From a checkpoint of a small image flow-matching model.
Model: 32-pixel images, activation relu.
Data: trained on photos with spoken descriptions (Open Images, Localized Narratives), 203450 training examples, 7.4 epochs.
Rows from block 13, named by matrix and row number. Each number is 128 + 32 x the weight over the matrix's rms, rounded and kept within 0 to 255. All counts start at 0.
# short0: shortcut pointwise conv (model.decb.0.0.short.0.weight, 96x192x1x1), inputs 0-95
short0.2 [135 127 114 132 137 139 136 119 118 134  74 126 133 139 124 112 144 117 121 120 105 111 122 140 130 119 148 137 121 122 100 112 143 150 132 134 125 116 140 131 127 135 136 124 137 151 123 134 134 145 138 105 141 100 128 124 126 122 133 119 125 137 145 130 129 127 128 131 122 110 105 106 121 128 120 128 137 130 108 150 146 118 142 132 135 137 135 108 126 105 108 125 142 110 125 124]
short0.3 [127 143 125 143 108 129 123 126 131 135 125 123 119 146 108 114 128 126 136 126 136 138 128 143 124 133 105 113 153 129 106 151 138 128 132 134 113 113 125 123 101 125 129 123 126 121 145 121 127 151 134 117 139 124 130 103 136 131 134 123 120 148 129 130 128 122 117 113 129 121 125 136 129 118 120 130 111 124 128 139 124 116 132 141 130 125 103 131 137 131 129 148 124 112 129 132]
short0.4 [113 147 130 139 122 140 137 102 128 123 161 128 137 127 116  85 140 125 116 107 107 112 111 132 124 113 113 113 126 118  88 129 133 136 132 160 138 108 129 136 131 129 148 132 141 130 139 135 120 110 122 139 151 122 128 133 118 125 112 145 122 151 117 117 135 156 123 134 113 130  99 108 121 121 115 131 115 134 124 142 140 128 117 126 121 131 139 113 124 104 124 123 117 124 129 121]
short0.5 [135 120 139 129 128 125 135 120 139 139 121 127 142 123 132 113 123 130 123 135 138 122 130 136 148 126 116 122 137 131 162 130 128 126 123 104 110 137 131 128 104 128 147 147 119 139 132 143 138 145 142 131 127 127 140 129 129 132 161 115 121 122 122 113 127 136 133 114 146 127 131 135 132 133 136 118 128 122 115 126 122 125 116 112 128 133 141 109 120 122 141 124 116 132 135 129]
short0.6 [134 146 125 117 122 101 112 134 134 119 117 127 130 138 141 115 104 126 120 126 132 143 122 126 118 150 136 136 133 138 127 121 138 140 130  92 148 119 147 139 150 133 156  99 125 130 111 130 145 133 125 144 115 120 119 110 148 140 119 135 108 109 132 142 133 126 130 118 131 118 139 135 136 122 126 111 109 120 135 128 112 135 117 144 147 129 141 114 128 145 120 138 137 143 130 124]
short0.7 [112 116 126 125 109 133 142 137 120 125 170 107 143 126 133 133 128 113 124 124 131 134 134 110 121 116 128 128 122 127 127 132 124 132 142 140 130 143 138 145  88 119 136 127 105 157 122 124 127 124 144 140 124 139 127 120 155 128 138 129 134 142 126 137 137 112 139 143 143 123 150 127 134 111 133 105 113 129 140 110 121 148 149 122 127 153 134 141 135 125 109 130 129 100 145 106]
short0.8 [168 130 138 128 131 103 109 114 129 138  97 101 121 149 120 107  99 137 112 169 121 106 118 145 143 119 117 118 140 110 116 133 131 125 124 116 128 131 142 149 119 139 154  99 139 134 154 116 104 158 130 104 130 121 130 106 122 145 108 106 141 140 123 118 148 109 130  97 137 137 129 136 146 135 133 148 146 105 121 142 110 144 128 103 125 106 148 124 136 127 132 121 139 124 120 131]
short0.9 [138 124 127 124 120 116 120 125 135 124 121 118 134 133 144 115 122 126 142 123 146 123 122 113 136 127 129 127 144 124 144 117 122 132 114 147 132 128 137 128 116 124 132 137 117 131 135 120 127 148 131 121 130 130 137 125 136 124 128 127 138 125 119 127 135 123 122 115 136 125 121 121 125 142 131 125 118 128 142 119 153 130 125 129 133 116 128 126 129 119 127 126 132 112 120 126]
short0.10 [125 103 130 120 113 128 124 108 135 134 125 134 148  92 151  90 122 148 127 168 117 110 126 137 131 115 131 130 115 145 141 128 112 151 136 116 135 122 134 112 135 115 144 130 112 144 152 131 139  96 135 139 150 111 139 120 130 127 120 135 126 118 128 130 125 146 115 134 144 129 135 125 128 119 119 105 127 131 124  96 143 112 126 132 132 132 110 117 124 127 118 118 133 119 123 119]
short0.11 [160 140 123 141 116  92  76 147 136 122 115 159 124 147 135  68 109 142 131 131 121 134 121 132 117 118 130 127 130 113 140 141 128 133 135 115 119 129 131 123 106 124 154 132 114 168 131 134 129 139 140 131 142 118 149 131 149 143 120 129 129 100 143 140 119 146 101 171 165 123 152 128 143 124 130 132 108 125 125  76 136 137 127 121 117 144 116 117 139 152 141 120 118 107 135 106]
short0.12 [142 118  91 130 127 151 111 127 140 128 112 115 105  92 106 129 123 143 135 138 126 103 110 109 122 111 120 140 125 143 137 130 136 106 132 144 121 121 126 119 119 102  97 130 136 101 107 113 165 119 117 143 142 124 126 159 128 123  92 138 118 102 137 134 133 130 114  99 127 123 114 131  97 134 151 138 117 138 114 174 130 134 154 152 133 112 133  98 123 122 148 141 120  87 128 123]
short0.13 [148 146 132 134 144 105 138 125 135 144 136 142 135 136 108 109 113 130 122 125 139 127 138 117 125 115 121 131 139 120 125 140 152 113 127 135 118 134 123 122 133 123 155 139 124 135 124 117 124 133 121 117 114 115 150 131 125 129 132 116 128 145 131 140 109 137 138 151 137 130 139 128 134 143 134 113 125 131 126 126 133 144 105 134 121 131 128 131 130 133 134 118 109 116 134 138]
short0.14 [124 103 119 137 117 131 111 140 111 131 135 113 115 136 131 101  94 113 123 107 150 132 110 139 135 119 145 114 123  87 140 126 124 127 124 136 127 145 108 131  99 135 144 131 125 126 145 132 123 134 125 135 121 125 123 129 125 119 147 137 115 144 118 121 127 109 130 127 140 116 127 137 135 110 125 117 121 105 146 126 102 124 135 141 134 119 124 109 122 136 111 130 135 120 128 132]
short0.15 [146 126 136 137 120 130 109 123 101 131 134 124 108 129 120 161 125 134 116 104 128 129 115 118 112 139 140 108 128 112 102 121 110 127 114  95 138 114  95 118 124 141 133 113 146 100 124 118 106 127 123 116 117 143 145 127 130 155 129 125 147 136 123 137 106 110 146 123 115 143 135 131 156 106 131 133 147 121 121 126 116 116 146 147 117 128 151 144 119 153 108 109 129 119 121 169]
short0.16 [127 120 153 124 120 120 129 145 142 119 118 136 133 124 141 138 116 141 123 148 145 128 129 128 123 128 113 126 121 148 145 109 121 112 119 123 113 149 126 115 133 154 123 130 150 131 144 124 115 122 135 110 122 139 153 134 131 136 127 101 104 133 146 133 119 144 123 128 143 131 122 124 128 144 122 137 128 116 125 135 135 136 114 113 123 117 118 131 114 123 104 135 137 129 144 116]
short0.17 [116 142 128 123 113 119 118 111 117 104 139 132 112 130 114  75 133 120 136 136 108 146 127 140 125 107 141 108 146 116 125 150 109  91 132 131 122 149 125 142 168 132 161 127 133 114 132 129 135 131 117 135 113 159 124 131 121 127 110 139 121 123 119  91 109 131 118 103 140 131 118 118 131 125 127 147 124 125 127  87 119 125 103 122 119 136 137 118 115 107 132 124 122 151 158 122]
short0.18 [134 138 123 119 114 109 112 133 112 117 113 133 142 141 119 124 135 134 120 138 140 114 123 131 150 131 130 135 154 125 135 130 111 126 129 141 132 124 140 122 150 138 140 110 118 142 131 139 157 147 139 119 138 134 121 139 141 130 129 133 139 111 142 128 122 134 136 141 148 118 133 130 131 129 132 138 117 132 125 146 131 135 124 127 125 132 128 112 129 133 140 136 146 137 139 122]
short0.19 [134 117 132 129 112 131 118 137 122 125 134 138 124 129 130 105 128 129 120 126 136 109 145 123 116 114 129 127 117 136 131 117 121 139 134 135 158 137  84 133 123 142 123 145 157 136 133 104 133 127 114 111 130 140 140 129 115 126 120 138 124 116 117 132 122 137 123 133 125 154 125 141 147 133 123 128 136 124 131 114 106 113 137 120 102 124 118 121 115 154 117 130 121 133 111 145]
short0.20 [134 128 118 137 121 128 126 128 125 129 127 130 132 129 141 101 137 125 121 112 120 136 122 115 132 133 129 139 119 133 124 117 127 133 124 122 142 118 128 133 119 123 138 127 142 128 142 128 117 128 120 128 135 136 132 132 123 116 120 127 125 126 125 133 125 127 129 112 124 130 134 127 121 125 128 123 129 127 137 110 133 122 143 128 131 113 143 116 117 126 114 134 138 124 132 136]
short0.21 [116 117 142 124 119 119 133 121 143 105  96 121 141 130 127 140 137 126 146 123 119 130 110 106 125 124 118 129 130 130 150 129 122 122 124 139 151 114 135 148 131 146 114 121 130 107 126 142 129 161 115 121 139 141 129 141 128 124 138 154 116 117 124 124 121 150 134 127 157  88  97 128 122 135 122 109 132 102 118 150 120 138 144 140 119 137 119 122 125 108 134 114 149 133 110 119]
short0.22 [117 123 115 130 112 129 103 142 119 119 102 120 113 112  98 128 131 127 139 113 125 138 140 132 129 150 119 126 160 136 113 139 120 120 137 145 133 132 152 127 119 110 137 124 150 111 149 116 120 117 133 126  97 133 135 112 125 128 111 130 126 127 132 117 138 121 121 113 116 142 119 128 116 141 116 131 169 130 118 149 136 143 110 131 152 125 134  78 141 102 117 131 124 130 121 115]
short0.23 [117 145 131 117 136 105 118 128 110 106 112 158 103 100 132 125 129 145 114 140 128 119 120 123 119 152 118 122 139 132 135 121 115 133 124 160 131 113 147 135 149 123 132 134 135 136 148 131 122 108 125 111 124 126 108 131 117 104 133 133 122 135 129 100 149 135 126 132 104 125 104 140 123 155 129 126 150 125 144 110 125 122 113 128 143 126 113 133 129 110 128 116 146 128 112 117]
short0.24 [142 143 136 130 139 125 137 147 125 128 124 106 145 134 123 105 129 118 127 114 129 125 138 131 133 139 146 104 140 112 117 132 135 125 131 135 130 132 113 120 129 129 117 122 141 126 135 118 129 140 124 123 115 128 153 115 132 126 138 134 117 116 134 135 106 125 116 136 124 141 140 114 150 121 121 125 138 119 120 107 109 131 103 133 121 113  93 131 137 147 113 107 119 114 111 147]
short0.25 [131 119 138 119 128 131 156 137 123 122 126 121 123 122 121 133 133 140 119 135 127 134 130 122 125 123 140 114 124 144 114 123 119 133 130 114 132 108 107 125 122 139 138 130 147 124 121 137 122 119 132 125 125 145 125 126 121 135 121 134 141 130 121 127 119 139 121 118 115 133 132 143 149 132 124 130 124 128 131 135 120 129 135 135 137 135 153 124 132 117 119 122 138 120 127 143]
short0.26 [133 133 128 122 135 164 146 120 141 139 112 118 131 134 143 125 138 127 124 138 127 130 133 118 124 140 116 124 126 118 127 120 145 134 124 109 132 125 118 148 132 119 126 130 127 127 132 136 126 117 123 141 120 134 124 128 129 125 131 132 133 139 127 123 116 146 130 106 132 130 136 130 120 121 132 110 125 122 152 137 113 114 106 132 137 116 138 120 122 118 113 135 140 142 139 119]
short0.27 [149 131 120 130 131 134 115 123 136 134 138 133 128 118 114 173 128 138 120 126 144 138 135 137 147 134 158 104 132 112 124 129 132 136 110 112 119 128 119 136 128 123 128 121 146 103 123 120 118 119 134 103 127 127 145 131 122 121 126 111 143 132 128 133 120 119 124 122 103 136 139 117 142 112 123 125 108 112 125 128 146 130 117 128 123 116 159 107 121 147 124 135 140 110 117 117]
short0.28 [147 119 106 111 119 129  85 103 128 150 158 140 117 136 119 103 126 138 138 109 147 123 126 160 125 133 142 112 124 122 113 102 140 126 149 147 117 122  95 110  98 141 113 138 141 133 136 130  98 113 110 126 125 148 151 123 125 118 106 116 123 135 139 132 102 128 100 110 147 130 103 117 121 132 138 123 131 139 131  67 124 113 112 136 143 134  85 137 131 132 122 122 136 104 145 125]
short0.29 [138 137 122 127 124 144 116 148 121 130 104 132 125 139 142 105 137 141 129 114 139 123 121 131 138 127 105 120 150  97 128 110 125 132 124 107 125 136 113 120 116 133 123 125 146 123 154 124  97 149 124 130 126 124 145 131 118 132 118 132 143 113 129 143 113 131 137 122 136 138 128 119 136 135 135 136 116 134 114 139 132 125 127 121 140 115 126 125 137 140 130 124 130 136 120 120]
short0.30 [152 118 130 121 129 154 122 128 150 144 145 125 137 152 124 139 126 117 132 130 141 128 127 131 141 137 124 144 135 125 131 134 131 148 127 128 119 150 135 147 120 139 119 131 126 147 141 134 138 137 148 133 146 127 146 117 149 141 132 139 121 124 144 138 127 123 135 124 141 138 142 151 129 121 118 114 120 128 140 129 132 142 133 137 120 120 140 106 112 132 139 133 113 124 128  94]
short0.31 [138 122 122 120 123 129 125 134 134 129  84 127 149 101 132 133 142 127 131 117 143 145 124 135 137 139 117 139 132 133 138 112 133 119 120 121 131 112 124 116  98 133 120 111 130 138 122 122 141 111 147 141 136 121 117 123 119 133 114 136 110 123 134 132 139 119 122 129 118 129 131 142 129 125 118 118 123 136 124 130 144 135 148 133 142 126 126 127 139 132 140 128 135 143 111 133]
short0.32 [146 123 128 127 111 130 127 119 117 141 123 118 127 128 131 105 128 126 118 114 126 110 118 141 134 124 127 127 136 125 138 135 106 121 140 126 130 135 132 107  96 132 137 130 127 125 130 127 131 129 154 124 146 116 129 115 127 125 119 126 117 118 123 133 113 129 121 123 142 146 113 128 130 125 123 135 124 126 123 127 141 134 137 112 136 118 137 119 130 141 137 140 125 105 147 135]
short0.33 [118 131 111 140 130 134 141 131 128 122 131 144 115 134 131  87 131 124 132 119 129 120 125 123 126 125 114 132 131 135 136 121 136 109 137 142 143 127 130 135 155 123 142 138 133 119 150 135 143 112 131 126 128 139 128 139 114 131 121 149 121 151 141 123 119 134 127 126 117 130 130 133 120 125 129 119 137 126 141 133 128 133 114 139 118 125 122 134 128 131 117 140 141 130 123 130]
short0.34 [128 135 132 136 110 155 131 143 155 129 127 146 112 124 132 126 128 143 155 140 144 149 143 122 127 143 121 139 106 144 135 128 141 150 118 107 113 124 122 139 148 143 132 128 135 118 131 141 144  95 128 141 115 141 149 117 139 119 118 158 113 130 141 143 122 140 150 156 139 141 125 144 165 128 130 121 105 127 152 102 123 125  88 144 135 117 147 145 130 148  91 119 125 117 147 126]
short0.35 [109 116 113 130 131  96 132 130 121 117  97 130 131 118 113 131 134 123 126 132 117 138 132 128 131 121 132 132 106 141 123 122 124 132 114 115 129 120 147 130 146 111  99 117 131 113 106 136 137 141 131 131 122 121 120 116 122 114 125 142 128 135 127 127 157 140 145 128 147 110 132 138 130 120 144 118 131 132 120 137 106 147 121 117 125 134 103 148 130 113 146 114 136 123 128 117]
short0.36 [127 150 114 131 121 136 122 134 125 128 112 119 119 111 110 108 135 130 117 129 111 133 117 131 116 121 132 128 146 125 136 116 121 141 126 135 141 114 134 120 131 133 139 102 141 146 131 121 125 138 134 115 131 132 125 122 124 130 106 131 125 126 139 126 128 124 129 109 127 119 133 131 123 122 109 109 121 128 122 136 134 130 135 133 142 119 141 108 113 121 121 128 123 128 125 125]
short0.37 [116 125 116 132 127 147 114 135 120 131 155 127 126 115 125 136 107 131 118 122 111 103 116 109 115 117 128 151 103 110 135 144 102 134 135 160 146 127 129 139 145 143 100 122  91 115 114 129 143 120 124 127 139 132 115 147 130 110 134 159 135 118 104 105 122 126 129 142 126 138 117 147 113 126 126 115 154 111 131 141 127 130 130 128 115 115  97 120 113 123 149 126 129 123 145 108]
short0.38 [146 137 151 131 131 135 124 140 132 120 113 146 147 140 138 123 107 128 131 138 150 114 128 126 134 106 136 137 132 146 137 140 136 130 118  92 128 132 131 140 119 129 119 121 137 132 147 126 141 136 136 132 129 134 134 112 142 144 111 130 121 122 130 138 135 142 128 127 137 139 131 125 124 122 135 125 130 129 118 119 149 142 122 132 122 135 134 126 109 133 137 128 122 126 132 133]
short0.39 [131 119 110 131 137 135 114 142 131 150 146 125 130 120 144 127 136 128 123 101 140 138 115 107 130 127 131 125 103 124 120 106 137 117 128 152 137 109 122 143  85 123 132 115  97 143 122 124 114 126 129 127 137 135 127 112 133 101 128 131 149 132 127 148 127 138 127 122 157 120 125 146  97 111 129 113 123 142 153 119 115 126 178 139 122 123  97 157 138 121 131 115 144 107 112 113]
short0.40 [140 139 127 133 122 107 124 150 121 139 130 126 132 118 139 147 114 130 116 126 155 139 118 139 163 150 122 109 136 139 155 137 124 137 124 114 141 124 119 131 127 127 126 133 155 132 149 134 117 133 148 128 129 121 146 125 136 125 141 108 116 124 124 121 102 109 128 105 129 133 128 147 136 138 140 118 144 131 105 129 125 138 121 146 156 144 131 125 116 136 126 133 123 141 142 141]
short0.41 [106 124 126 134 134 126 145 118 115 137 163 134 106 125 116 134 107 124 120 140 116 109 129 106 128 134 127 124 117 105 125 135 115 129 126 164 110 141 122 124 151 111 126 141  99 119 135 149 101 100 120 129 118  94 113 105 139 115 137 115 141 150 128 127 136 132 128 121 143 134 120 146  97 119 115 128 161 120 140 114 111 149 118 129 118 119  93 144 111 109 115 104 117 111 130 108]
short0.42 [148 147 111 126 131 124 150 129 133 141 104 120 133 123 128 148 124 135 118 128 122 108 122 140 122 133 127 107 131 106 137 135 123 120 124 110 145 119 133 154 110 116 154 119 142 116 121 123 135 115 128 139 125 122 118 127 126 133 114 116 105 135 117 111 122 125 122 124 107 121 136 111 118 140 133 126 126 122 133 148 132 113 130 117 136 131 169 145 117 125 111 145 129 127 154 140]
short0.43 [117 129 135 105 128 127 133 134 137  97  76 115 133 114 137 130 112 138 150 146 124 126 116 123 135 109 131 113 143 136 137 122 136 124 134 112 130 117 130 147 153 121 172 125 132 122 140 108 157 104 120 124 125 122 131 150 148 158 118 129 120 108 126 148 124 143 121 123 129 117 107 134 153 140 117 131 124 123 124 153 148 158 111 119 160 122 144 112 129  76 104 115 135 109 128 106]
short0.44 [136 117 106 152 116 114 131 146 108 128 106 137 112 103 133 126 151 137 114 135 142 137 122 119 113 154 125 123 124 129 130 105 115 135 122 134 145 119 133 143 128 117 129 106 149 120 130 132 124 108 128 120 153 128 128 115 148 113 136 126 113 120 130 152 164 131 115 128 131 147 132 144 122 115 138 140 129 137 135 127 108 117 122 127 148 124 120 121 134 102 104 131 126 121  97 116]
short0.45 [123 134 121 115 119 140 127 123 121 139 114 132 128 129 142 111 122 128 129 146 115 117 134 133 134 115 132 130 127 132 123 123 122 135 121 139 139 132 134 136 115 136 144 126 131 129 143 119 124 148 118 109 140 127 140 131 121 149 127 131 117 129 142  98 125 138 130 126 130 126 132 123 119 145 122 129 109 132 125 149 140 121 142 119 127 120 140 124 121 117 134 134 134 116 128 130]
short0.46 [134 131 138 115 126 117 112 120 130 142 137 123 120 139 133 126 107 125 120 139 141 121 113 125 138 114 120 121 122 107 130 129 126 125 121 136 120 124 149 118 116 135 112 125 122 132 139 111 131 116 130 141 142 142 128 131 136 136 120 120 138 132 127 132 132 134 128 106 131 132 128 131 117 139 140 140 109 141 118 130 140 121 125 138 126 128 119 119 133 142 115 114 132 130 134 112]
short0.47 [113 115 131 131 114 130 132 113 121 107 143 121 132 136 130 127 145 118 142 130 131 116 108 119 138 118 118 127 150 126 127 105 125 130 129 129 139 151 136 152 144 145 120 116 137 117 128 132 115 133 143 120 129 132 142 144 143 128 133 131 113 135 125 121 118 137 148 119 125  98 132 141 138 126 129 125 116 121 124 150 134 144 125 141 136 137 135 119 117 108 121 126 151 132 130 114]
short0.48 [116 118 132 133 129 120 128 139 144 133 106 160 129 132 137 131 107 124 131 127 141 132 127 130 130 120 129 130 120 111 151 137 116 108 127 120 140 127 119 135 136 120 140 146 110 116 120 152 119 100 114 138 124 135 137 127 123 128 129 121 122 131 128 130 118 132 129 116 137 138 151 149 125 121 133 115 151 146 142 124 126 130 125 118 124 131 131 121 126 117 141 118 131 128 132 135]
short0.49 [120 120 140 150 119 133 133 129 117 101 142 137 112 135  95 134 106 136 153 132 128 106 124 118 116  90 128 116 104 142 108 156 127 117 129 151 125 135 139 143 152 118 155 106 115 109 126 125 142 136 143 151 147 135 131 151 142 151 108 129 149 114 126 124 133 111 136 164 133  98 113 116 120 132 143 154 106 132 108 169 153 140 150 152  75 117 114 156 150 117 134 135 102 105 125 121]
short0.50 [121 133 121 142 115 129 132 144 106 121 146 129 128 134 130 144 120 130 114 128 124 132 136 129 131 127 129 135 117 129 119 142 136 132 134 112 140 130 136 127 116 133 121 121 129 120 150 141 118 135 123 136 125 125 124 133 123 127 125 127 124 115 142 115 134 122 138 143 128 113 123 122 136 124 132 135 123 121 122 136 109 130 139 132 129 133 145 134 137 138 104 130 125 126 119 133]
short0.51 [110 125 129 124 141 121 141 132 138 143 158 149 147 140 116  94 129 107 104 136 134 141 119 117 144 121 131 136 108 119 123 118 130 127 121 119 118 124 109 125 153 120 132 119 120 133 120 128 128  95 145 130 130 128  93 117 132 143 133 118 133 127 137 141 121 127 154 121 138 115 139 138 114 100 121 134 121 147 115 128 110 123 128 140 138 124 112 128 127 143 138 126 135 131 138 124]
short0.52 [140 104 113 132 135 106 123 122 114 137 134 120 116 142 111  66 149 139 136 155 136 111 118 144 126 167 142 114 112 116 131 140 108 113 143 133 132 137 117 122 122 135 139 133 144 140 144 126 131 121 125 145 120 152 130 153 119 106 150 133 119 136 139  99 132 129 113 119 118 117 123 122 111 139  99 143 149 125 128 139 132 137 116 118 125 139 124  95 109 138 143 135 145 135 115 142]
short0.53 [130 126 111 145 112 146 145 125 116 122 126 125 141 133 117 116 145 128 120 127 120 140 135 147 148 120 118 139 139 131 131 107 139 119 144 147 133 133 136 146 133 146 126 122 125 137 125 144 137 142 129 126 138 119 124 123 122 133 137 134 125 123 131 134 141 127 131 138 138 130 123 125 132 132 118 131 110 131 112 138 126 133 135 109 112 143 129 125 153 108 136 127 123 121 130 113]
short0.54 [126 122 134 139 131 174 115 119 132 135 126 121 117 128 126 129 116 134 140 134  96 100 144 163 141 120 132 135 101 128 115 138 116 126 133 135 128 143 145 123 121 124 133 113 130 114 151 121 125 108 119 130 109 146 131 136 114 105 119 148  99 122 136 129 123 145 137 116 128 143 101 110 103 138 105 111 143 136 143 139 139 143 123 130 132 114 149 122 131 105 138 141 139 133 135 124]
short0.55 [106 119 148 119 124 122 138 116 131 110 151 135 139 140 137 121 114 119 134 149 100 118 128 140 135 106 122 118 109 124 130 123 136 123 137 141 124 127 135 123 134 118 124 125 106 124 117 132 114 131 127 133 121 124 125 139 118 129 131 121 122 120 136 118 126 126 130 128 136 116 117 131 116 134 130 128 123 113 134 110 124 133 146 135 126 120 124 124 134 120 125 133 122 139 135 125]
short0.56 [122 122 131 122 122 122 138 133 124 109 114 120 123 131 113 162 137 122 123 137 123 128 133 132 133 136 144 125 134 135 134 131 120 132 124 105 140 135 128 119 123 119 122 141 139 137 133 142 130 107 153 122 132 115 124 114 126 132 128 131 132 144 114 138 120 130 116 144 117 133 118 135 150 102 132 141 131 133 119 139 125 120 117 121 128 141 153 152 141 138 125 110 155 125 147 127]
short0.57 [154 122 114 112 120 148 120 141 131 147 144 119 127 107 133 161 127 145 143 132 114 108 134 151 136 135 138 104 151 116 128 146 126 111 131 131 126 135 126 119 127 133  94 136 147 134 113 135 119 142 120 137 125 146 132 120 121 135 128 124  98 117 123 115 140 156  88 102 122 136 106 124 102 143 122 135 126 121 114 132 146 130 146 135 153 115 100 124  99 138 134 127 126 154 146 127]
short0.58 [135 111 109 150 131 127 157 126 131 115 105 125 135 146 165 159 153 137 120 127 128 135 115 125 134 142 141 135 121 121 107 120 125 146 126  88 135 139 134 121  99 136 147 139 133 131 160 136 125 121 144 127 133 131 126 111 115 137 157 133 131 102 115 117 132 152 141 119 126 138 117 133 140 132 123 125 144 134 123 135 134 130 118 121 154 122 109 137 124 112 107 103 145 132 109 114]
short0.59 [104 120 115 132 126 133 114 140 126 107 160 136 125 117 112  96 128 117 107 118 132 126 118 128 113 124 146 121 130 146 115 131 124 127 133 152 153 132 128 115 122 129 126 120 139 152 117 131 121 131 125 128 143 129 108 127 119 116 122 119 106 110 131 121 107 107 117 157 129 106 133 125 119 139 121  96 121 134 117 110 134 126 123 139 127 140 105 134 127 139 139 130 137 134 126 133]
short0.60 [111 146 140 117 136 137 147 114 116 119 107 113 128 124 146 160 125 114 115 117 123 122 127 124 126 130 111 109 129 118 141 112 139 124 130 111 131 133 132 122 132 129 125 133 133 118 131 125 152 118 135 120 135 113 136 145 131 124 127 123  97 117 135 123 105 121 151 133 157 132 128 141 142 120 123 132 111 120 126 138 115 126 139 151 126 120 141 150 105 129 137 120 121 134 128 127]
short0.61 [127 127 111 146 127 123 114 122 118 113 141 129 113 121 140 114 123 119 128 140 122 125 135 122 115 127 125 116 128 126 114 123 117 127 118 135 122 142 117 128 119 146 113 143 129 118 136 129 119 133 124 128 119 130 134 140 129 123 124 116 134 120 134 131 136 116 124 125 124 114 121 108 141 142 133 151  97 120 111 139 138 123 138 156 124 126 121 147 138 147 128 124 114 138 105 136]
short0.62 [131  98 132 122 153 126 113 109 141 137 104 154 116  95 135 108  87 132 123 146 150 149 134 119 134 127 144 146  83 143 149 146 138 127 114 106 139 119 131 140 138  93 120 118 118  89 131 108 149 110 124 122 128 122 130 121 139 134 119 141 124 116 127 120 134 117 121 100 143 148 164 157 111 137 134 106 132 132 160 147 111 123 117 103 149 120 109 112 108 136 105 131 147  92 145 119]
short0.63 [105 137 129 114 126 131 115 130 149 138 155 143 125 108 103 135 124 122 130 128 128 148 126 134 134 115 130 139 139 145 165 135 125 142 111 149 139 130 134 134 142 120 102 119 120 110 117 128 160 129 137 134 115 118 114 121 123 139 126 126 133 126 136 139 145 145 132 130 137 119 122 132 140 130 121 126 111 124 133  90 119 150 122 130 125 129  83 146 119 134 138 152 128 112 146 156]
short0.64 [157 126 135 122 135 120 127 109 133 127 102 117 150 111 134 128 123 131 121 137 132 124 120 130 112 132 118 124 163 102 150 131 134 134 126 111 116 113 119 125 109 132 145 130 143  97 114 122 122 104 103 124 127 121 115 127 112 112 130 115 123 134 103 126 146 121 114 127 100 105 127 139 148 110 116 114 119 114 103  79 101  98 140 131 115 125 139 129 128 146 112 117 146 130 145 125]
short0.65 [135 159 141 139 139 103 106 124 146 125 132 155 119 123 116 109 117 116 107 131 130 129 137 125 137 135 136 142 117 147 136 120 139 128 131 179 139 119 116 130 127 121 131 134 141 157 136 145 103 143 120 113 106 118 130 110 114 128 125 127 121 127 135 142 124 145 140 116 148 130 128 141 105 135 125 102 143 133 131 118 138 134 140 124 142 123  88 122 115 133 135 138 128 135 136 130]
short0.66 [122 113 135 128 140 132 125 124 137 128 134 113 123 132 134 122 125 121 120 125 119 122 120 112 125 122  93 129 116  97 117 118 120 129 126 127 114 134 132 137  94 160 110 138 112 135 125 136 139 141 136 126 103 135 124 141 114 125 126 114 128 110 108 105 120 107 153  97 131 124 120 135 135 110 129 130 118 127 100 114 126 150 108 130 147 127  78 150 121 125 131 138 116 162 137 111]
short0.67 [142 148 124 122 129 105 123 127 155 129 108 145 132 129 128  90 146 128 134 112 139 129 120 117 123 133 111 148 137 130 139 110 118 136 125 112 106  99 145 135 109 127 146 128 148 146 118 121 139 131 126 141 148 129 105 136 112 135 127 127 122 126 133 133 135 133 133 113 101 127 149 120 136 124 112 128 127 157 132 142 121 118 140 145 127 116 142 117 149 132 125 117 125 119 125 143]
short0.68 [113 105 126 121 127 156 144 134 129 133 134 114 126 142 136  97 129 128 126 127 117 135 135 143 120 133 119 112 120 112 120 131 139 111 131 101 123 139 144 107 148 115 154 127 132 135 124 113 107  96 128 132 128 139 129 122 133 119 147 108 130 139 127 136 141 118 116 137 137 137 116 121 118 137 126 131 121 126 133 138 123 139 115 130 118 137 165 107 125 131 119 134 138 152 130 112]
short0.69 [127 135 127 132 127 130 100 116 133 127 139 141 137 123 134 142 126 131 131 146 127 125 125 120 128 117 113 127 120 139 127 132 119 126 120 149 130 133 123 116 139 126 115 126 132 109 121 129 113 127 121 132 132 123 135 123 117 131 134 131 143 115 124 121 131 126 135 133 126 121 129 134 137 136 126 126 133 121 131 104 131 136 145 143 127 116 122 142 125 136 125 130 129 133 136 134]
short0.70 [124 128 127 142 114 158 124 143 118 142 126 122 117 129  97 136 161 136 135 116 132 139 112 117 117 137 116 132 135 134 109 107 122 144 122 108 130 121 141 117  93 156 126 121 116 137 162 115 113 148 142 112 140 140 120 103 119 114 105 135 148 129 152 137 140 111 126 142 139 142 143 144 138 118 127 137 117 120 145 134 107 136 117 120 122 149 134 126 153 139 142 109 107 112 108 123]
short0.71 [117 133 134 123 137 115 151 134 130 119 133 135 129 129 130 105 128 118 131 130 110 115 129 127 137 120 142 131 140 120 113 134 132 122 139 136 113 118 118 119 137 128 121 128 120 133 116 134 131 141 136 132 129 142 125 149 138 142 104 117 144 136 142 137 115 113 117 111 128 133 145 120 135 119 131 155 117 133 108 144 130 121 127 118 126 129  86 124 138 136 126 135 132 129 117 133]
short0.72 [130 110 133 137 127 130 135 135 129 119 138 120 134 134 148 124 137 135 106 115 140 150 129 114 116 133 149 148 128 130 117 137 145 134 132 127 131 136 139 132 111 131 147 142 106 135 129 142 117 137 144 132 138 127 111 117 132 105 138 155 133 135 106 119 124 136 137 137 116 126 145 142 119 119 119 122 137 119 147 109 122 132 135 115 113 150 122 129 118 132 118 117 138 121 122 116]
short0.73 [142 124 133 120 132 123 150 134 160 123 104 121 141 164 113 151 139 120 144 123 109 147 118  85 108  98 111 160 146 145 138 154 122 139 121 128 124 121 150 136 129  96 154 127 109 108 117 151 114 134 117 129 136 125 129 126 120 138 139 150 166 164 120 126 122 164 108 148 100 135 150 145 110  91 150 139 126 117 122 101 119 102 145 101 105 159 152 105 123 148 108 105 134 113 130 140]